{
  "horizontal_flip": true,
  "objective": "epsilon",
  "targets": ["class"],
  "cond_dropout": 0.1,
  "norm": "groupnorm",
  "scale_shift_norm": true,
  "optimizer": "normuon",
  "warmup_steps": 1370
}
Rows from block 12 of a small class-conditioned image diffusion model, named by matrix and row number. Rows with one number belong to one channel. Each number is 128 + 24 x the weight over its row's rms, rounded and kept within 0 to 255. All counts start at 0. Numbers have three digits each. After the name is the row's rms in percent of the matrix's.
After each channel's rows are labels from the 100 images, of 14976 (inputs lightly noised), where the channel reaches its highest value: "responds to" is what is common among them. Only what is clearly more common there than usual is listed. The data: photos of plants, animals and fungi (iNaturalist).
# convs0: first 3x3 conv (model.decb.0.2.convs.0.weight, 96x96x3x3, each kernel summed), inputs 0-95
# convs1: second 3x3 conv (model.decb.0.2.convs.1.weight, 96x96x3x3, transposed, each kernel summed), outputs 0-95

convs0.76 080:135089112123128116082133109153129156136138083146123079077130136144198126116099152127121133099107157123091122134088139114145138119113085110115136116099140117134127118137095140140116143112171113133095112201096128105105095123142135147106096112133125115152122134091158077112149153129122131093
convs1.76 073:144092103133173120122115118113104170146097085123132171135135138149113067133162118097143136113163124169117174095131168152135088122147125118131127110133110138166123162130120147112114109120137175158109140142110104089147112132107141157109169116134121104148101107146150155137127121097125059140
responds to: order Passeriformes

convs0.32 080:134114097153167112100133104131145175142154109141181083108093105137149108126135139126118151124130160113083129119095123127114161083134154109135132148126123103137072106136126172099110140119168119121140079140099134121155123125119091179116139118140122121151125115065164089135120134101123095138
convs1.32 057:126119123117134107134126117136127117117119138113032106133127160095109135100117137136108106106110103122112133120154117132154137131144095133149111127113102128144132145135080061151122074140067138101156130138130157113090109120141119139120088160148083078112163109098124137106085123111140128131
responds to: order Passeriformes

convs0.68 087:112181151127167104134125094146099170130136103160149168117132117177185125088142071131117105107126118152114116136108134165132159146091094149136120131138161115117117146135095066134078123146144128115142115111092124123108130120147158157122084174150102152137110129115147135134125116156124133131
convs1.68 140:126127121133176165147121125092094128138130149171162141113122178140150136117090129097105154129157155133105164131136176108087122108128100149119144137136138117158176100124106131179122127113120147119135143110128089148135174145100150118113109198166141124123140111174165145137159108126125145120
responds to: phylum Arthropoda; class Insecta; order Lepidoptera

convs0.21 099:141124145139140100111166088103110087134151140102159139091152097172111122113116138149139164119114110136076139161141120144133116115170137149155140106118191107151094128146093105099130129136145149141139105103122137138131132136141093112157113131131156139103139143127041099130098169146141122097
convs1.21 114:168124103123146108124074107170128102139123136142152107110141171095096120138101098137108139151143107167101159107132141134128105049126080098162175151155100096149104148139101117147124095135143144138112130103110129144126131147160117060134134122150118143121129143107142126125124147143092115104
responds to: class Insecta; phylum Arthropoda; order Coleoptera

convs0.82 102:118129081139122069166102110098109153127093074135080109145131102185108129144142118113135107128122113118147110106110114112103125115164126120132127145090159128128114091134075065122114125113106123101130115139157120146102100114131149129114122162111108077119128106148136135182130145129129077126
convs1.82 121:109104151176129168141132117114113101105115106150138142132131175091140132103129151158159171123116125133157145187124131165111133127093109116116151133127121115132157118082142138176136102137111127162169115140117109139157146150161092152109132122147143173182092102092111140125089136148088123140
responds to: phylum Chordata; class Aves

convs0.79 058:141096108093138118116116126111147113136140123144123118161097143122122116119165102140107151144140067140047127137125117140207151140075147116144135166090121136104113088147139120117144126135114126095091108130121131107131145118092133130132147130130145086133118118156104120158089125080092092122
convs1.79 096:149180102123128115122144158131073139076139169135096149149143146139142102094148136095137117138152156105108135170122135135082094100108132147141146162104128136101100159113117106084109160107105076136106165158099132149081107102152115125138106103124123122152136141123156131110145144140084131134
responds to: phylum Chordata; class Aves; order Passeriformes

convs0.72 117:130128120126128087152138128133105158122177102129167154144144104166126128098084072132138133138134119120161127145075152141073157127151130095135121087110146129106161118125162158117141133117105122159116129108151135111123066132103176137138128135149102136111113129137150093160189146151123124097
convs1.72 098:136132124098162178116103093113135145127109122149100105110159150143126143142153148091130131112088089128115119117141133111140115104109069131122159153118094124104152090095094112124109119143147134121088100095127095096147205134100094111118129172094145120115128086139126152130126103101097141127
responds to: phylum Arthropoda; class Insecta; order Lepidoptera

convs0.23 110:099085088109120119110080129107135132106087173140098132123116126152102132126152172102133153124128118106162132136085051112123139152145080141109127140163111102103103120168165139141119116137117114144142153136174147156158102123114128151128104134141108116121119102119098104120093102103111119176
convs1.23 133:159106127109093137126130105129150113152078143129109123113120073160107065150139101163137158114136136103155146127124107094131127144113154112121116129090172136129127111150126169151100119095094147136133147155128104178176069121136159127115107116117139128164122132110173159118133132097160152149
responds to: class Mammalia; phylum Tracheophyta; kingdom Plantae

convs0.20 112:121150089081098124104129065090118166109129110098122071120137096147155135083124109113095106087141100136103111107128159123143140159121102133165116128135082146121147165157130129142122123113125122121114110149141090141123104134148157131131096146084137126112117113099122159154191122157136140154
convs1.20 143:145142160108138078135087097115081119174114121138131123166129150166120120104104143108116086117110155128103179127133133140113143060141107101128103108143112124139120128119135133142114121123114099105062128099113149155156149146110119127153127093134137147128139181169133122094108147144162165159
responds to: phylum Arthropoda; class Insecta; order Lepidoptera

convs0.69 118:123097094111112093137124150105093134116111103073096074112103136085111155148093184098113135111126138103151125118159101136102125123115118152137119121114105121106124126120134141123153114118119121131129127126106150117118101134146175148089167023128120107112118120141133114142161098155117115127
convs1.69 108:098102135135136150166140121104125164119138135158133128127092158140158141122127095121114094125083123104118163146109131137091118102119109100136176170134124156128147108131101092110113119115089129098124129127092171098160144185109151126088103170157107109129190120116142151095096116103121146109
responds to: kingdom Plantae; phylum Tracheophyta; class Magnoliopsida

convs0.6 091:135147154135099149071084166159134126107144110090104106151124112177124141145152089126149157140150114110081103111156097130124109110164131123103121135157151153109131128101113196172155135125144109134110132151120116158175130123123160112134167144116140140128119159163145152115172151141124155132
convs1.6 094:112123113122113160193117087132180156147134134150105124129090148092146132131191160137132133100125118118115157126075108086075135140123131126122125099109120135125148074120176137101102140119096154140103156105168156116125113148092109154146098099115156156151126136111120115101133118118127123137
responds to: class Insecta; phylum Arthropoda; order Lepidoptera

convs0.93 096:148144111135128115110135122105129147130117120087070161148142109178143128153100134150118139098130133123092133121158156122091141189137165158169122131091126121085124113095083155143146127139179139128090097107138120120079080108133128121098136097109153133116141133178095129115138121120155122143
convs1.93 098:108122148162111092159156140112119133117156139129120141137142161078134189144132148122160170132117129141141082109133083117138114143142151140107123114126074116172142107114137111079122155153093117113157113135147171130117182106151141128112120065111116163106141145099158112114139156137144137145
responds to: kingdom Plantae; phylum Tracheophyta; class Magnoliopsida

convs0.94 113:130158149104119133167077178130085189129118125132126133114169133135144126144116163121109139127132117135114128134127093123095070127125120133122117128108129129150142151103058090122132090138124107139125159123127120126120097127161097154125089129163131133124128138174140128084097120124100133053
convs1.94 145:113114115173122160127203129146203107124199156125145152124128118106130125136160092138125165113158126132135112113126139109128124164111147163104146178106154107117127160102124139107137145126111147097159123142140105089105157088086146113134136133117128098125131121121135137151128131094119113085
responds to: class Aves

convs0.75 087:121150123094106110128122183149138100121131112123151129130120106077110122096132110140136102133124106139071140143144122123149102104124077132147127154138120151143108198114163109117138143161164126071137118170075115124136112133152094142174149128135151142146132141096155117140124130146184154147
convs1.75 146:126119100111118144148135127121152132129163146122159118109131121118123144174117098107125110092130140122100132078125130095107109140141153088143106138109093113102117155117130130058093126109147127127089138117119151107113127154121145117159109136154141023109184127136113100104140130102148149157
responds to: class Aves; phylum Chordata

convs0.46 117:139123082093109132125135171106116100135128124174150168102125142114153142145136146130146136126112109139184114136139152142111114128083145105149133125144102120127101073151115135092130114091159117129138104086195115104156139114189127120182131145134125143133122139115078115101106117115109088140
convs1.46 117:121147100091128125131118132109178166125148144110152106084153085148124153094124104117100111100147128153106129114144146121102117123136107086137115110115094113125131162128124163105130128110098130091092151107107140140109163102146123123158130123126176057098156099104111122080080107103112152135
responds to: phylum Tracheophyta; kingdom Plantae

convs0.83 072:116116126139135138116111133182100090108156167138147125200132126132117162102109114113125128113140117120153124115170114154084126131162138141074109127143078129105131089077128114120172152103139108124124127112091115107192127148155095121116170098134120116097119113154147141128109143102126140150
convs1.83 071:106092184137109137145102088126124130118123135128118132113162088089174145126085143145114131100091173154123149087154130133159128113132124092141098095131122184097132089126105108100101153152114103141156124093122159120114127125134110129119143180162098117095099100148113108092129140135118146117
responds to: class Insecta; phylum Arthropoda; order Lepidoptera

convs0.34 070:106073152092126120112110129115122138117101100112109056142128132151146118120118091123184122171081165130153131116149117146128102110116164145136133139134112171110167154119133118148158157154141126125116134142115151135134169131112106094131127142141118155104115094129155084121200121157155115149
convs1.34 087:097098161145136138116127159174114107108129147088133149099127130107143076083149127134125106151114136152148153138144093141159117152110118128159111126167149102142142140095083091127125129153118123129200131123123073142171112085134103152109129105104130110164110136121140093103159105112113098125
responds to: phylum Arthropoda; class Insecta; order Lepidoptera

convs0.19 098:123142167168154107150135177146130100135149115145171117169126115153165114116134111129173108127128117120112125118136131135098162088116100104095127117115169165190097080148143108096126093161124123144129134111131118117165153126111164160134128124122159116158132113175136127123077109115103112093
convs1.19 102:110136107137153186107154135095139119137112164171128151123154131112144130128129128144135173131139160121142126156131132096096086156127147207115141168154117130142169121104115134165150140118117140124156139120111087147128116133106142132112105202189145094134121126101164149141122111123123140112
responds to: class Insecta; phylum Arthropoda

convs0.7 069:116143147139148119113113132129127129124107136137155122137168110179081130105146152134101111120104109119067128131114088135104145083116104102105129136130116151081085060121143108100115122071133130137118101185097147116145123148110114159111097090123137146140151137115126145153126149124108117071
convs1.7 120:147114087158108125091115147110133137102146133122138140111109133117115126159159176112148142127158106134141109124160068148120118157152129131148116096132110162147126098133125182127134084122146074151130104124148151123099070057117125123143120108098134149130086121128104119102163110104140162159
responds to: phylum Arthropoda; class Insecta