{
  "image_size": 32,
  "arch": "unet",
  "objective": "epsilon",
  "cond_dim": 128,
  "hidden_act": "gelu",
  "weight_standardization": false,
  "upsampling": "nearest_conv",
  "init": "orthogonal",
  "learning_rate": 0.025,
  "nesterov": true,
  "adamw_lr_other_params": 0.00094,
  "max_grad_norm": 3.0,
  "ema_decay": 0.99,
  "batch_size": 64,
  "final_lr_fraction": 0.1
}
Rows from block 11 of a small class-conditioned image diffusion model, named by matrix and row number. Rows with one number belong to one channel. Each number is 500 + 25 x the weight over its row's rms, rounded and kept within 0 to 999. All counts start at 0. Numbers have three digits each. After the name is the row's rms in percent of the matrix's.
After each channel's rows are labels from the 100 images, of 14976 (inputs lightly noised), where the channel reaches its highest value: "strongest on" is what is common among them. Only what is clearly more common there than usual is listed. The data: photos of plants, animals and fungi (iNaturalist).
# convs0: first 3x3 conv (model.decb.0.1.convs.0.weight, 96x96x3x3, each kernel summed), inputs 0-95
# convs1: second 3x3 conv (model.decb.0.1.convs.1.weight, 96x96x3x3, transposed, each kernel summed), outputs 0-95

convs0.35 078:498521509530472482513480509508500456495506476481492508501474479526489509508492467496474449469509498501531490473469488495519516493484495497499490505480488447444515519470489546482502443535512502519503497439523500558481507499474521542499503519511503486478498494449462493542545465535493437504
convs1.35 072:492495496481545512564481457507507534519438485515524500504525492505474501522481522491503530483480523521508510535492487494470522508546509495465535495524506551504479533498529458506476545490489487486520497506484461467554456460513473454495518505500477494486511489522531489486440508485494521520
strongest on: order Passeriformes

convs0.71 129:493490487463500510473516447528527480509509527500545521505535464512509529532511475510499506484480485502504480518491515507479482505503481521541477525519449477512497514508506489540470527533499495531504520519500496461499554487513557502470473571528475483464496498528479539458498527520507492560
convs1.71 070:555501466511475511518512504516527495551496511467479469489484512498529552496513502557520480485510484522515543545493453514488475473484483498504504514492475449464487486514463507512513450508496549497470523458497529513524527552474498482500475471477517515499546517456496484511496467496478499498
strongest on: phylum Arthropoda; class Insecta; order: Lepidoptera; order Coleoptera

convs0.51 084:489490486540486517549461463515545454508535502539546479527503524514458509502525477497480530539488399495535502521550485503512499456516531488528501522492493464492501493484510490493505519501528491477510477514472495455516499497458489492493482505497465477510501500509483467477530501493480490515
convs1.51 080:476525495485543485492501490500502506500491503478490505495507493474522504550491527522481449465525562469478530510448530479574532522507490527473530470507481503498450531518527497561517467503496478493533517480477475531520514475537472515479493509503531479505484484498524484493499488497522548477
strongest on: order Passeriformes

convs0.27 081:529485471517506455451488505469483460517537483453481501517441506493524494506504445487503468545503478507480501514535456492510463521444481501490483481500514506519490477526465511496485497530513493488507495495482500529471477536482560499485453524506536492472510521497540472464496511543502477501
convs1.27 151:457494486513494530484506529454498471512540513512513539516462482510505493503480463459513497501525530491545491502490484514474480524470500487472471473479483529501532509466506519522521508484525486512500457440445506500518489509488437495508485439503521510497484482519480502466543469482538542525
strongest on: class Insecta; phylum Arthropoda; order Lepidoptera

convs0.24 116:499502490503480515512498458492490505483485493554467477492492490536506467501501460499482479448508509500521485479469499484498466466522482529520491482495495482504469487471547491472516497472501504471512506514551491506493463516573484447472516497449537494526502457541561527510455509506518508493
convs1.24 128:512499480474503456490477458490445509495473504469479451519515508476480507519477533471480495503520527500482483476521508537508482483508502458521464451523472532530523536494504493521536478499514468488470483508453517508490511508467514540494531485530461533489467491475422500479528499513495496527
strongest on: phylum Arthropoda; class Insecta; order Lepidoptera

convs0.47 069:514505462473515496521486499480490502482524508493535490467490468505491502507477466486521536442538529504508506488494514499478444518507494470500506469480463440455509444520481494568552486483494492467517506492525488475511485505563488528528507494504503461449501490509467483498510471522500495507
convs1.47 096:514479507499477484468525495515530538463479480503450549503500477488474539478546518461498522537472481486466465520526527527500474464506491474504454474461475541479518537473512531480510505463475479529494496527473522516464530496453505497509481500529519456489461498478512480496482505475522510490
strongest on: phylum Arthropoda; class Insecta

convs0.16 088:496512465498473478469518518510543445501521512479492547488511519464505505486497490507477510539498494520425512510496504500518513510502491471491513522500485507499450555481542515475497500545542508498509494538473507499515499500483495509524543498491564502518500503431494443547495496505535514482
convs1.16 110:477481475448469548510480518491491546479449539490519479470477500534462486494469466513509470467489451490536464504514507495476492480469497518553465460526490548517518485487493500458464503455509522512485498491495525512468536531511518479483491520493508515474466484487499497466520514482487473507
strongest on: order Passeriformes

convs0.94 076:511513537505501465482484511513476511499490478520474509499487473474494503494464529496509459421441498508454491503460512496505499520482494484438499513503487514447519486490500509503503440484499519503524521494492487492516522502516559475514540542475485486480510486519436517499473506536527483458
convs1.94 104:498485532501505535465475544470498454502506503521480559466496507484511511527519546481513491465503575508440489485508466509472496496501510519481515517492460545527513479531529530515521511475500466532533459486473487518471516489480524510498523513462489472470493490496479518509547481470508503490
strongest on: order Lepidoptera

convs0.78 138:511559532471520452437437527477508516514520488443467495502454499479493460512498504518442520538489509488469518506495469483507512514480513481504517505479502501520472507491484513491493460489504504489460464501527527488489503494501534491494474474484456528523501491506499559489514495508490482443
convs1.78 091:509466467510516513506529497515469485506473559471476486498517492509488531474467516543525511479527550528550517517484508537528477487506456577514526537529483465500512520473486510502526513513524524475505506497464496445520464536506485508498515492483526503486543488512521460516497508522486480473
strongest on: class Aves; phylum Chordata; order Passeriformes

convs0.80 057:504439520496560572518496463545516482483490511487498549469536496527486532490503506503507513505501537540524491474532465536490498504517527512522489491517507520526499545539476474516513501508534512488523487549509464510486506487530450481469502535524516488528512484493515471500530534523489496494
convs1.80 060:465491537517488514525499580472486514464526503495554525491492519544511503523496541506529518503517534496504517540562489496529511534476486521488521503483547527484486507481540499484524530474508536547532470499511456522493465500491510506483544521522510487503510471497498523492539512483492499529
strongest on: phylum Chordata; class Mammalia

convs0.68 063:502454525479473501481502500493494488510525490502482510513443466506494497508509497489500482470515528501454509522459497518503501460469496486459509473519480500412501470490501505472488438497496505507513449463535541503498501483461532527516533459517501507491526481501440516516501482466522517466
convs1.68 138:472485512502494513481504509465486469524535522475514539518452500459496499536496501474521526490534507526501513484497510504465492535522513511506497492491487557516515461486506516519504493500498448492520511457507496507493464462485498477506508465475487512495475467501448485488573446445529515556
strongest on: class Insecta

convs0.4 069:505572504503470513557434501493487435504527480465522518504481518523477481536509482489493471523470511499513538496482493492485458516533500509494495498507506467479541501473507473501480497510500515480523550457482482529514504505505496475501511521464475473520497483460433481531514498533510498525
convs1.4 102:481503478543532485461499506501496505487509541528518490500509500475507481484495503494504488506515557502538516514483509524471492515496505485502456496488504495541463494510451477497470513467520538527524520563517499480487480498524486539473511488533459512510513485507532491469560559455537553475
strongest on: order Passeriformes

convs0.19 105:518477492466500521545549478503471491503532498489501471467493502485499498478516507500525467464461470523460503505530512508507493485474534496515499486486529534543511553489546505450508495460472510484499526469505504522498490504546500490573450476461490460504497499481529488474477514508514521545
convs1.19 103:546491488480492504486474524540485443489472504499501523547482531483495497502492522557521523493471535512526489523491452531483530469489516516465515547484472436482514481461485481522502473536471504519499472531506504494525522509526528492440526478510495525517473485477477514520500457496478490505
strongest on: class Aves; phylum Chordata; order Charadriiformes; family: Laridae

convs0.38 121:502520490484512441531406558537480509490481483483521514515495490531493503542485524500490462503507509516487510486466486506460514499490495488474492524492509534511533457473464497491493498515485503503448533509503491514498503486447491512500491490524492504461513509536489473501447480530491490434
convs1.38 147:465503525544492561488580480487563475471525529533504492496533481478501495483513523504530535497507520503509450506478521495495496530499529560470522522512529466478515517508512520499514512511482540502541525494513467445486507498538511500484514520477484475528496482482501525514495495492483467489
strongest on: kingdom Plantae; phylum Tracheophyta; class Magnoliopsida

convs0.33 078:500441447513531516534530505538528488490461517514529497476506543459490487498471556492509480462482466503506504521501507535506523530500470487470500503528467492522520480504489524486494487522537489475486517501494486504510521535540529507489477496509540462457526496513475520488438485535514452522
convs1.33 080:549498512472514534534486512493533491576456515520490504515469451509503452498488504533494503482500524502527550510525495476454463499501462472501513484482496539462494502479512523507498496486477541506470542522499517536524458520516501495478495530527553486496534520487489469513495473486534521499
strongest on: kingdom Plantae; phylum Tracheophyta

convs0.10 122:497507502522477509499466483501508513497497478490500534494473483496527538470533417500496474518490461521478486499504474509500535532519499433500492518502483567468476494504511555517482505466494484500495456492541502498422494504508537490489461543478496517511505504450509508503492475485488507502
convs1.10 131:516521497495557521483480482509507458520543536536525521465531554495482502526512529479471502491493531509465509502493511435478489461478501476549495493500487435530530490504516467503506497477505495506501545479477478519522506485488452477538504496515507476498475507493478493473509557457514504497
strongest on: phylum Chordata; class Aves; order Passeriformes

convs0.37 070:496494482520523504550499550470512477508544526503486469508484516473494513529520548472532462518509500492510490502508487515441536463458512476477496493529495503477517498515483500526546487507521500461496509511480494481564523499493572482494566466525508496504503511521545472509511495513535495509
convs1.37 093:516539488496529554502442492496449488514491487544535490541544477474534494478483456491497483508505508494507511467497518461483542441501459488493501494504529487548551503508527476507500500471501511508485522479469512530504495532522478520498485543545513506499502488527522532515543467483484499491
strongest on: phylum Tracheophyta; kingdom Plantae

convs0.82 123:502498498518553514512507478558514486497509489482480517480491537478537447440511469493470484409491481508449513491499532514524514443477490512478507507501489501520511474520543487486492527515512502491466469490482490521538514504518511495487510497525507484535531473514499515527471499475470459527
convs1.82 094:511492471497483484506522456551538485519525516488504451501489478482488516510521476538540492503500484542508471536455431493504480498493466558499519522507488497465477528475538486475528489489504538499492510505461524491488447546476491496470494459483535500498534539484486474489482515515508496500
strongest on: class Aves; order Passeriformes

convs0.64 143:510470525523523492499526484463521554499471491474503500505495467508531510469486486514491487458480473500413484510498485490499507478482482498487503507492519498448546463466527447478508535481503496488493518457547489493474442518511492502509447476491521497496497512549530534515516495487466501509
convs1.64 149:483512500518511510543528486464436501496494547509527529489473572480549515500506509464508509516493519527449506500512544527527503502482563516524499523514473449506489502509521497509494511509501501502555484487489534501461536505529505535490498526542460497480485482490472456495498514492511489496
strongest on: class Aves; phylum Chordata; order Charadriiformes

convs0.58 153:504518491503537489515442562493484494501490491502503518484522465508510536496502462508502516485499462493482484514519464472549505504526462467522502476493513505490517485499480505551508457526537509462479489531491483533496511489453518522536533478470482532489522526490489481515561489565506460515
convs1.58 058:543456468515499527509529476527520478544503498486497446479490516465489533513507500545533468491490500543516532549474477509498498474485490528488559539530500471495462527521472485511504484499497578491510509493460531496522512529498484502482480518507523499493537530481473481495453498503483493496
strongest on: phylum Arthropoda; class Insecta; order Lepidoptera

convs0.79 095:506513489483483503513505460472507470507468470515493504476514511527435488518477519515482447516470407511543496505503484506480478512499529489486512492427506539489512514482505467477517492482462506449489497481517500477491480503481509488507484520501510484501500514538485567507503497476471462462
convs1.79 090:497538496519529477525519511471497525462551494509520499479554496531515502524458494482524525495509475479518504484506533481520467483504484507477473503524480528510532553510482455500509509550509468478534473484502484460490554513507480482519507487481461535499522518502470484510486500584525530497
strongest on: phylum Chordata; class Aves

convs0.6 079:509494531495445498544476506492503471503523512458444523489467524453500485493491513504455455471510547507497493488477526512524493500522513501431499494505472493515501512499500513487469466498478511483540516446484521560504508504509521495518538519474508487473494482496449507533490458481473459492
convs1.6 100:527479475487521519488483520520494464467466514503497508498516488470509476473470491510503535496487469512554502527532511512513511471464491503536511450519520456499477486519490479526512490510545521499492518566495503444498464482505447567478500501521477499519517506491554475492513509503513546461
strongest on: order Passeriformes

convs0.32 071:497508457493477505504486461481499469509484486477537480506456470490503524530509518499491469482496496515424501500456485530482534482439544475504521522499540517471506466464496510473503501534493505474486506499493515487506506486512485527508453469533485464497482507442506512489526510470459438491
convs1.32 122:482470482472466486484534480490466552509563523526533488509490491458507507460528471488503529567540497464440484496521501499520510479482540518511463504484517491555468495522499489492501545473509505489473524510479490511506546485500477511493513475510462503525466502500517476483504523473494533485
strongest on: phylum Chordata; class Aves; order Passeriformes

convs0.74 126:506510479453508475534487482464464524500486394542501479562516488531458503527520525499477494461498451486488489464479481470499483514522500483489500490478481497475508497492487489472482483495453511483442504478523495501502482485535513508493478511517476499437492497497501520504481495481476485512
convs1.74 145:483498468499495550500475505495565472498515429472512506491509532513509471510523492493467503533511497488480518561512482506510511522513535528503500425618520493477487506521495513492471515496509471499464518493493524515493483496480484491513509502494476471498490485496514495504517502500520501527
strongest on: phylum Chordata; class Aves; order Passeriformes

convs0.90 075:502540467527510501521485503511504485498445495504509463459490495492526505508478511503520471484475532497424496498483447512466486484435509476483511488507503524440486441472537514496500502535502505478457511506461499512492494498470491528496483497482502504524482498455507545514550511533501473475
convs1.90 108:490502469540492455499471491499509544455501548531504481491562486463512512505536499454509490521515495468483514502475484490510501518531483491483503488513511465568485512516521514460470486485489527489487476540465488507521556488478464516481530496499470480514438513484537479484477514520505520483
strongest on: class Aves; order Passeriformes

convs0.3 086:487516503488490516529488508506499481500461505475495506530507472492507464494453508512499472475494439495410532520528514499529530506472492498535505471491516550506469513481473533481485505505490507466498486485488503487482435510517517469478478481532488474514510502534468556500455454499468509485
convs1.3 138:476557509511523496447485520474482500507492505483492498491480504500465526516522504463522469552495536471446505498521517499533495507442521528439534466507495512477508471478541498527515479486501479506514480506491496528456561487475486504533521493477522514474501484460534518546478487503497483491
strongest on: class Aves; phylum Chordata; order Anseriformes; family: Anatidae

convs0.29 078:501467525534461495554494491511531446500514503492520535498495498528491506533495438497502510487484453480555492494496491501504481426540482469511499484526516478462560527502516512489510497549509507472503524506530500518533493528470528513495515498483476501492517498488449491507527477475471462514
convs1.29 072:526457477483521482474502505499482473492486487480441462485492503443532515480505514485489449499515505495454505466529499490538495546474497486491513436483557497525513493480492513497520467463465491475529510530491473489507482530524479476526470512524511471543499481534500542529460490505496517507
strongest on: order Passeriformes

convs0.76 081:494468479494478488504489508530508511477515506507526464540490496454463527519493489475456491412499516490481512493476490478462493504523470449487486497496503477555507488461540523493463496477497493548484513494500482505511504536531500492456535475512518505449516513532493516493462519461487531524
convs1.76 077:492499525478526502472494505438499528527498453520516520461497490498514538497485471537490526496506471515517559567506494509493522504475511520536537511513530524446510493484482539539527524485508488448516466499516508518523501480473466462512480530505522528509547508453480521490482497512507516493
strongest on: class Insecta; phylum Arthropoda; order Lepidoptera

convs0.72 106:497476506506480498473486538457523441499557490495436530508487493494484505499491485506506510556498505494468477503505487505541486464473475435493506483510515462526462524512464475472513476552500494498504548515499501502511482466484486484501479528473473514510531506451514485493529489540499506453
convs1.72 118:486560524516475491513511559433512512508536519514471511502504485535508504494537497514518517479497482469487499510499502504493510523484461510552539488493474495515531472495451504500497487500484552455562497500503472500529509478478487495493490491515496458528515482507541538496488501456477509435
strongest on: class Aves; phylum Chordata; order Passeriformes

convs0.36 080:511488486518486461471493514509503527508504522494510487500460522474517483524510571495499520506530477496483516478487526536466504463459478516478500478503446478508489415504533503505532505484511510473494501482486526480504531507509557450475457482496479468485514490499482564505477484501459496481
convs1.36 127:524540512508478496450513468549463479471477527520508485528490504520456542446474446475527514526481491501487511470465472482470518549520518542495509513529499516502492514470510520480504483480495500505480517440484505475488483534486464527498475534517457496503533461526524503495472511502498519517
strongest on: class Aves

convs0.62 087:498518479486513524520501478512498438494511482505491490525561508503490514478501497508513470507471382518530501506506492511489498555489485464488505509459487481493516513519487503483514457506493507504494503489516493514464493502504473469512486504509519472505495531526494507517526453433452455511
convs1.62 087:494482470532510529525483484480496535498437452476496525513550513527487472477483512465488520443436480507522503499561519506479487482470521498512480489490495528490508526504473506469487509520504467514474493506488472517481546522529515498484506522503473509444516520495477545468470493543481490488
strongest on: phylum Chordata; class Aves; order Charadriiformes

convs0.61 094:495478485463480519480489501487506490498549485527481489484510502532498476509510433505491517465486496490481482490496547483534574469502488535534499506504474458484509519483556494510484527507513496510494488539503500519487480503448472457494510491556504509460510487496499549480498547503557517520
convs1.61 086:555496537474488491503492472506541480534485457426497467505453517489486546492483514522541484502487508510465526506504492536486503473510500475509544521497466510498463491521491519476506493477466489500487471490508547457519494490527508478468510482441480505502543538503513475471502472477500469472
strongest on: phylum Tracheophyta; kingdom Plantae

convs0.50 087:502506458514528503483472530466488463502490495526491518481531474548527501514530541492513451434473515487485491493457547495462470506500474502485501548508499523509497543514475467514487488457567510497514508507515501531488539485506498496477499476503516525516508494433489465495526482489485475521
convs1.50 085:524529505481487507513483491507518523497481536468485486492478513513501484506512484524455524532456452507468526495506516508465496467513512485491550520472522487492496503462530539486498521480491502496528491455546504474527519442470533485515495495488493441517542444466513467482479516480445516514
strongest on: phylum Arthropoda; class Insecta

convs0.87 092:503479535516555531516465533505509540492525510479529539511471514499490489538507523508481554588494509519501497500503491480485535464524498529515504517509505496499504539520528513562531493537515505534484472478520516516537533524474497469502547500488504548483502496514507517514507503475513474531
convs1.87 074:446497491495482517469529485503511508496510509523463484488502542509483489508495516494553472516503496520489476541510489439498483523427516562465546491483501479449484483463476526493487495509483528484487523512508494500495460482525520509461477504473519558526530505472497487495508544536510495489
strongest on: kingdom Plantae; phylum Tracheophyta; class Magnoliopsida

convs0.14 110:498530494478482440488478513494453554507462487472471425500465466504448507489504526481479497443547497481494494474506478463486526496508492508474495506498470503439501466513503532506494462444482494500472512481465508506509467501517510505501539509520510487499500476508493513486534471490479494474
convs1.14 108:484469471499492490475452509522522466496457494507460508509496496508488479493521498523541479560472510481492498488493501532527533525478520503534497527485507517483505497531482489512460506509487483516527482525502495547523498466511502482466501489488461519516416533467494489448442504469506465541
strongest on: class Insecta; phylum Arthropoda; order Lepidoptera; class: Magnoliopsida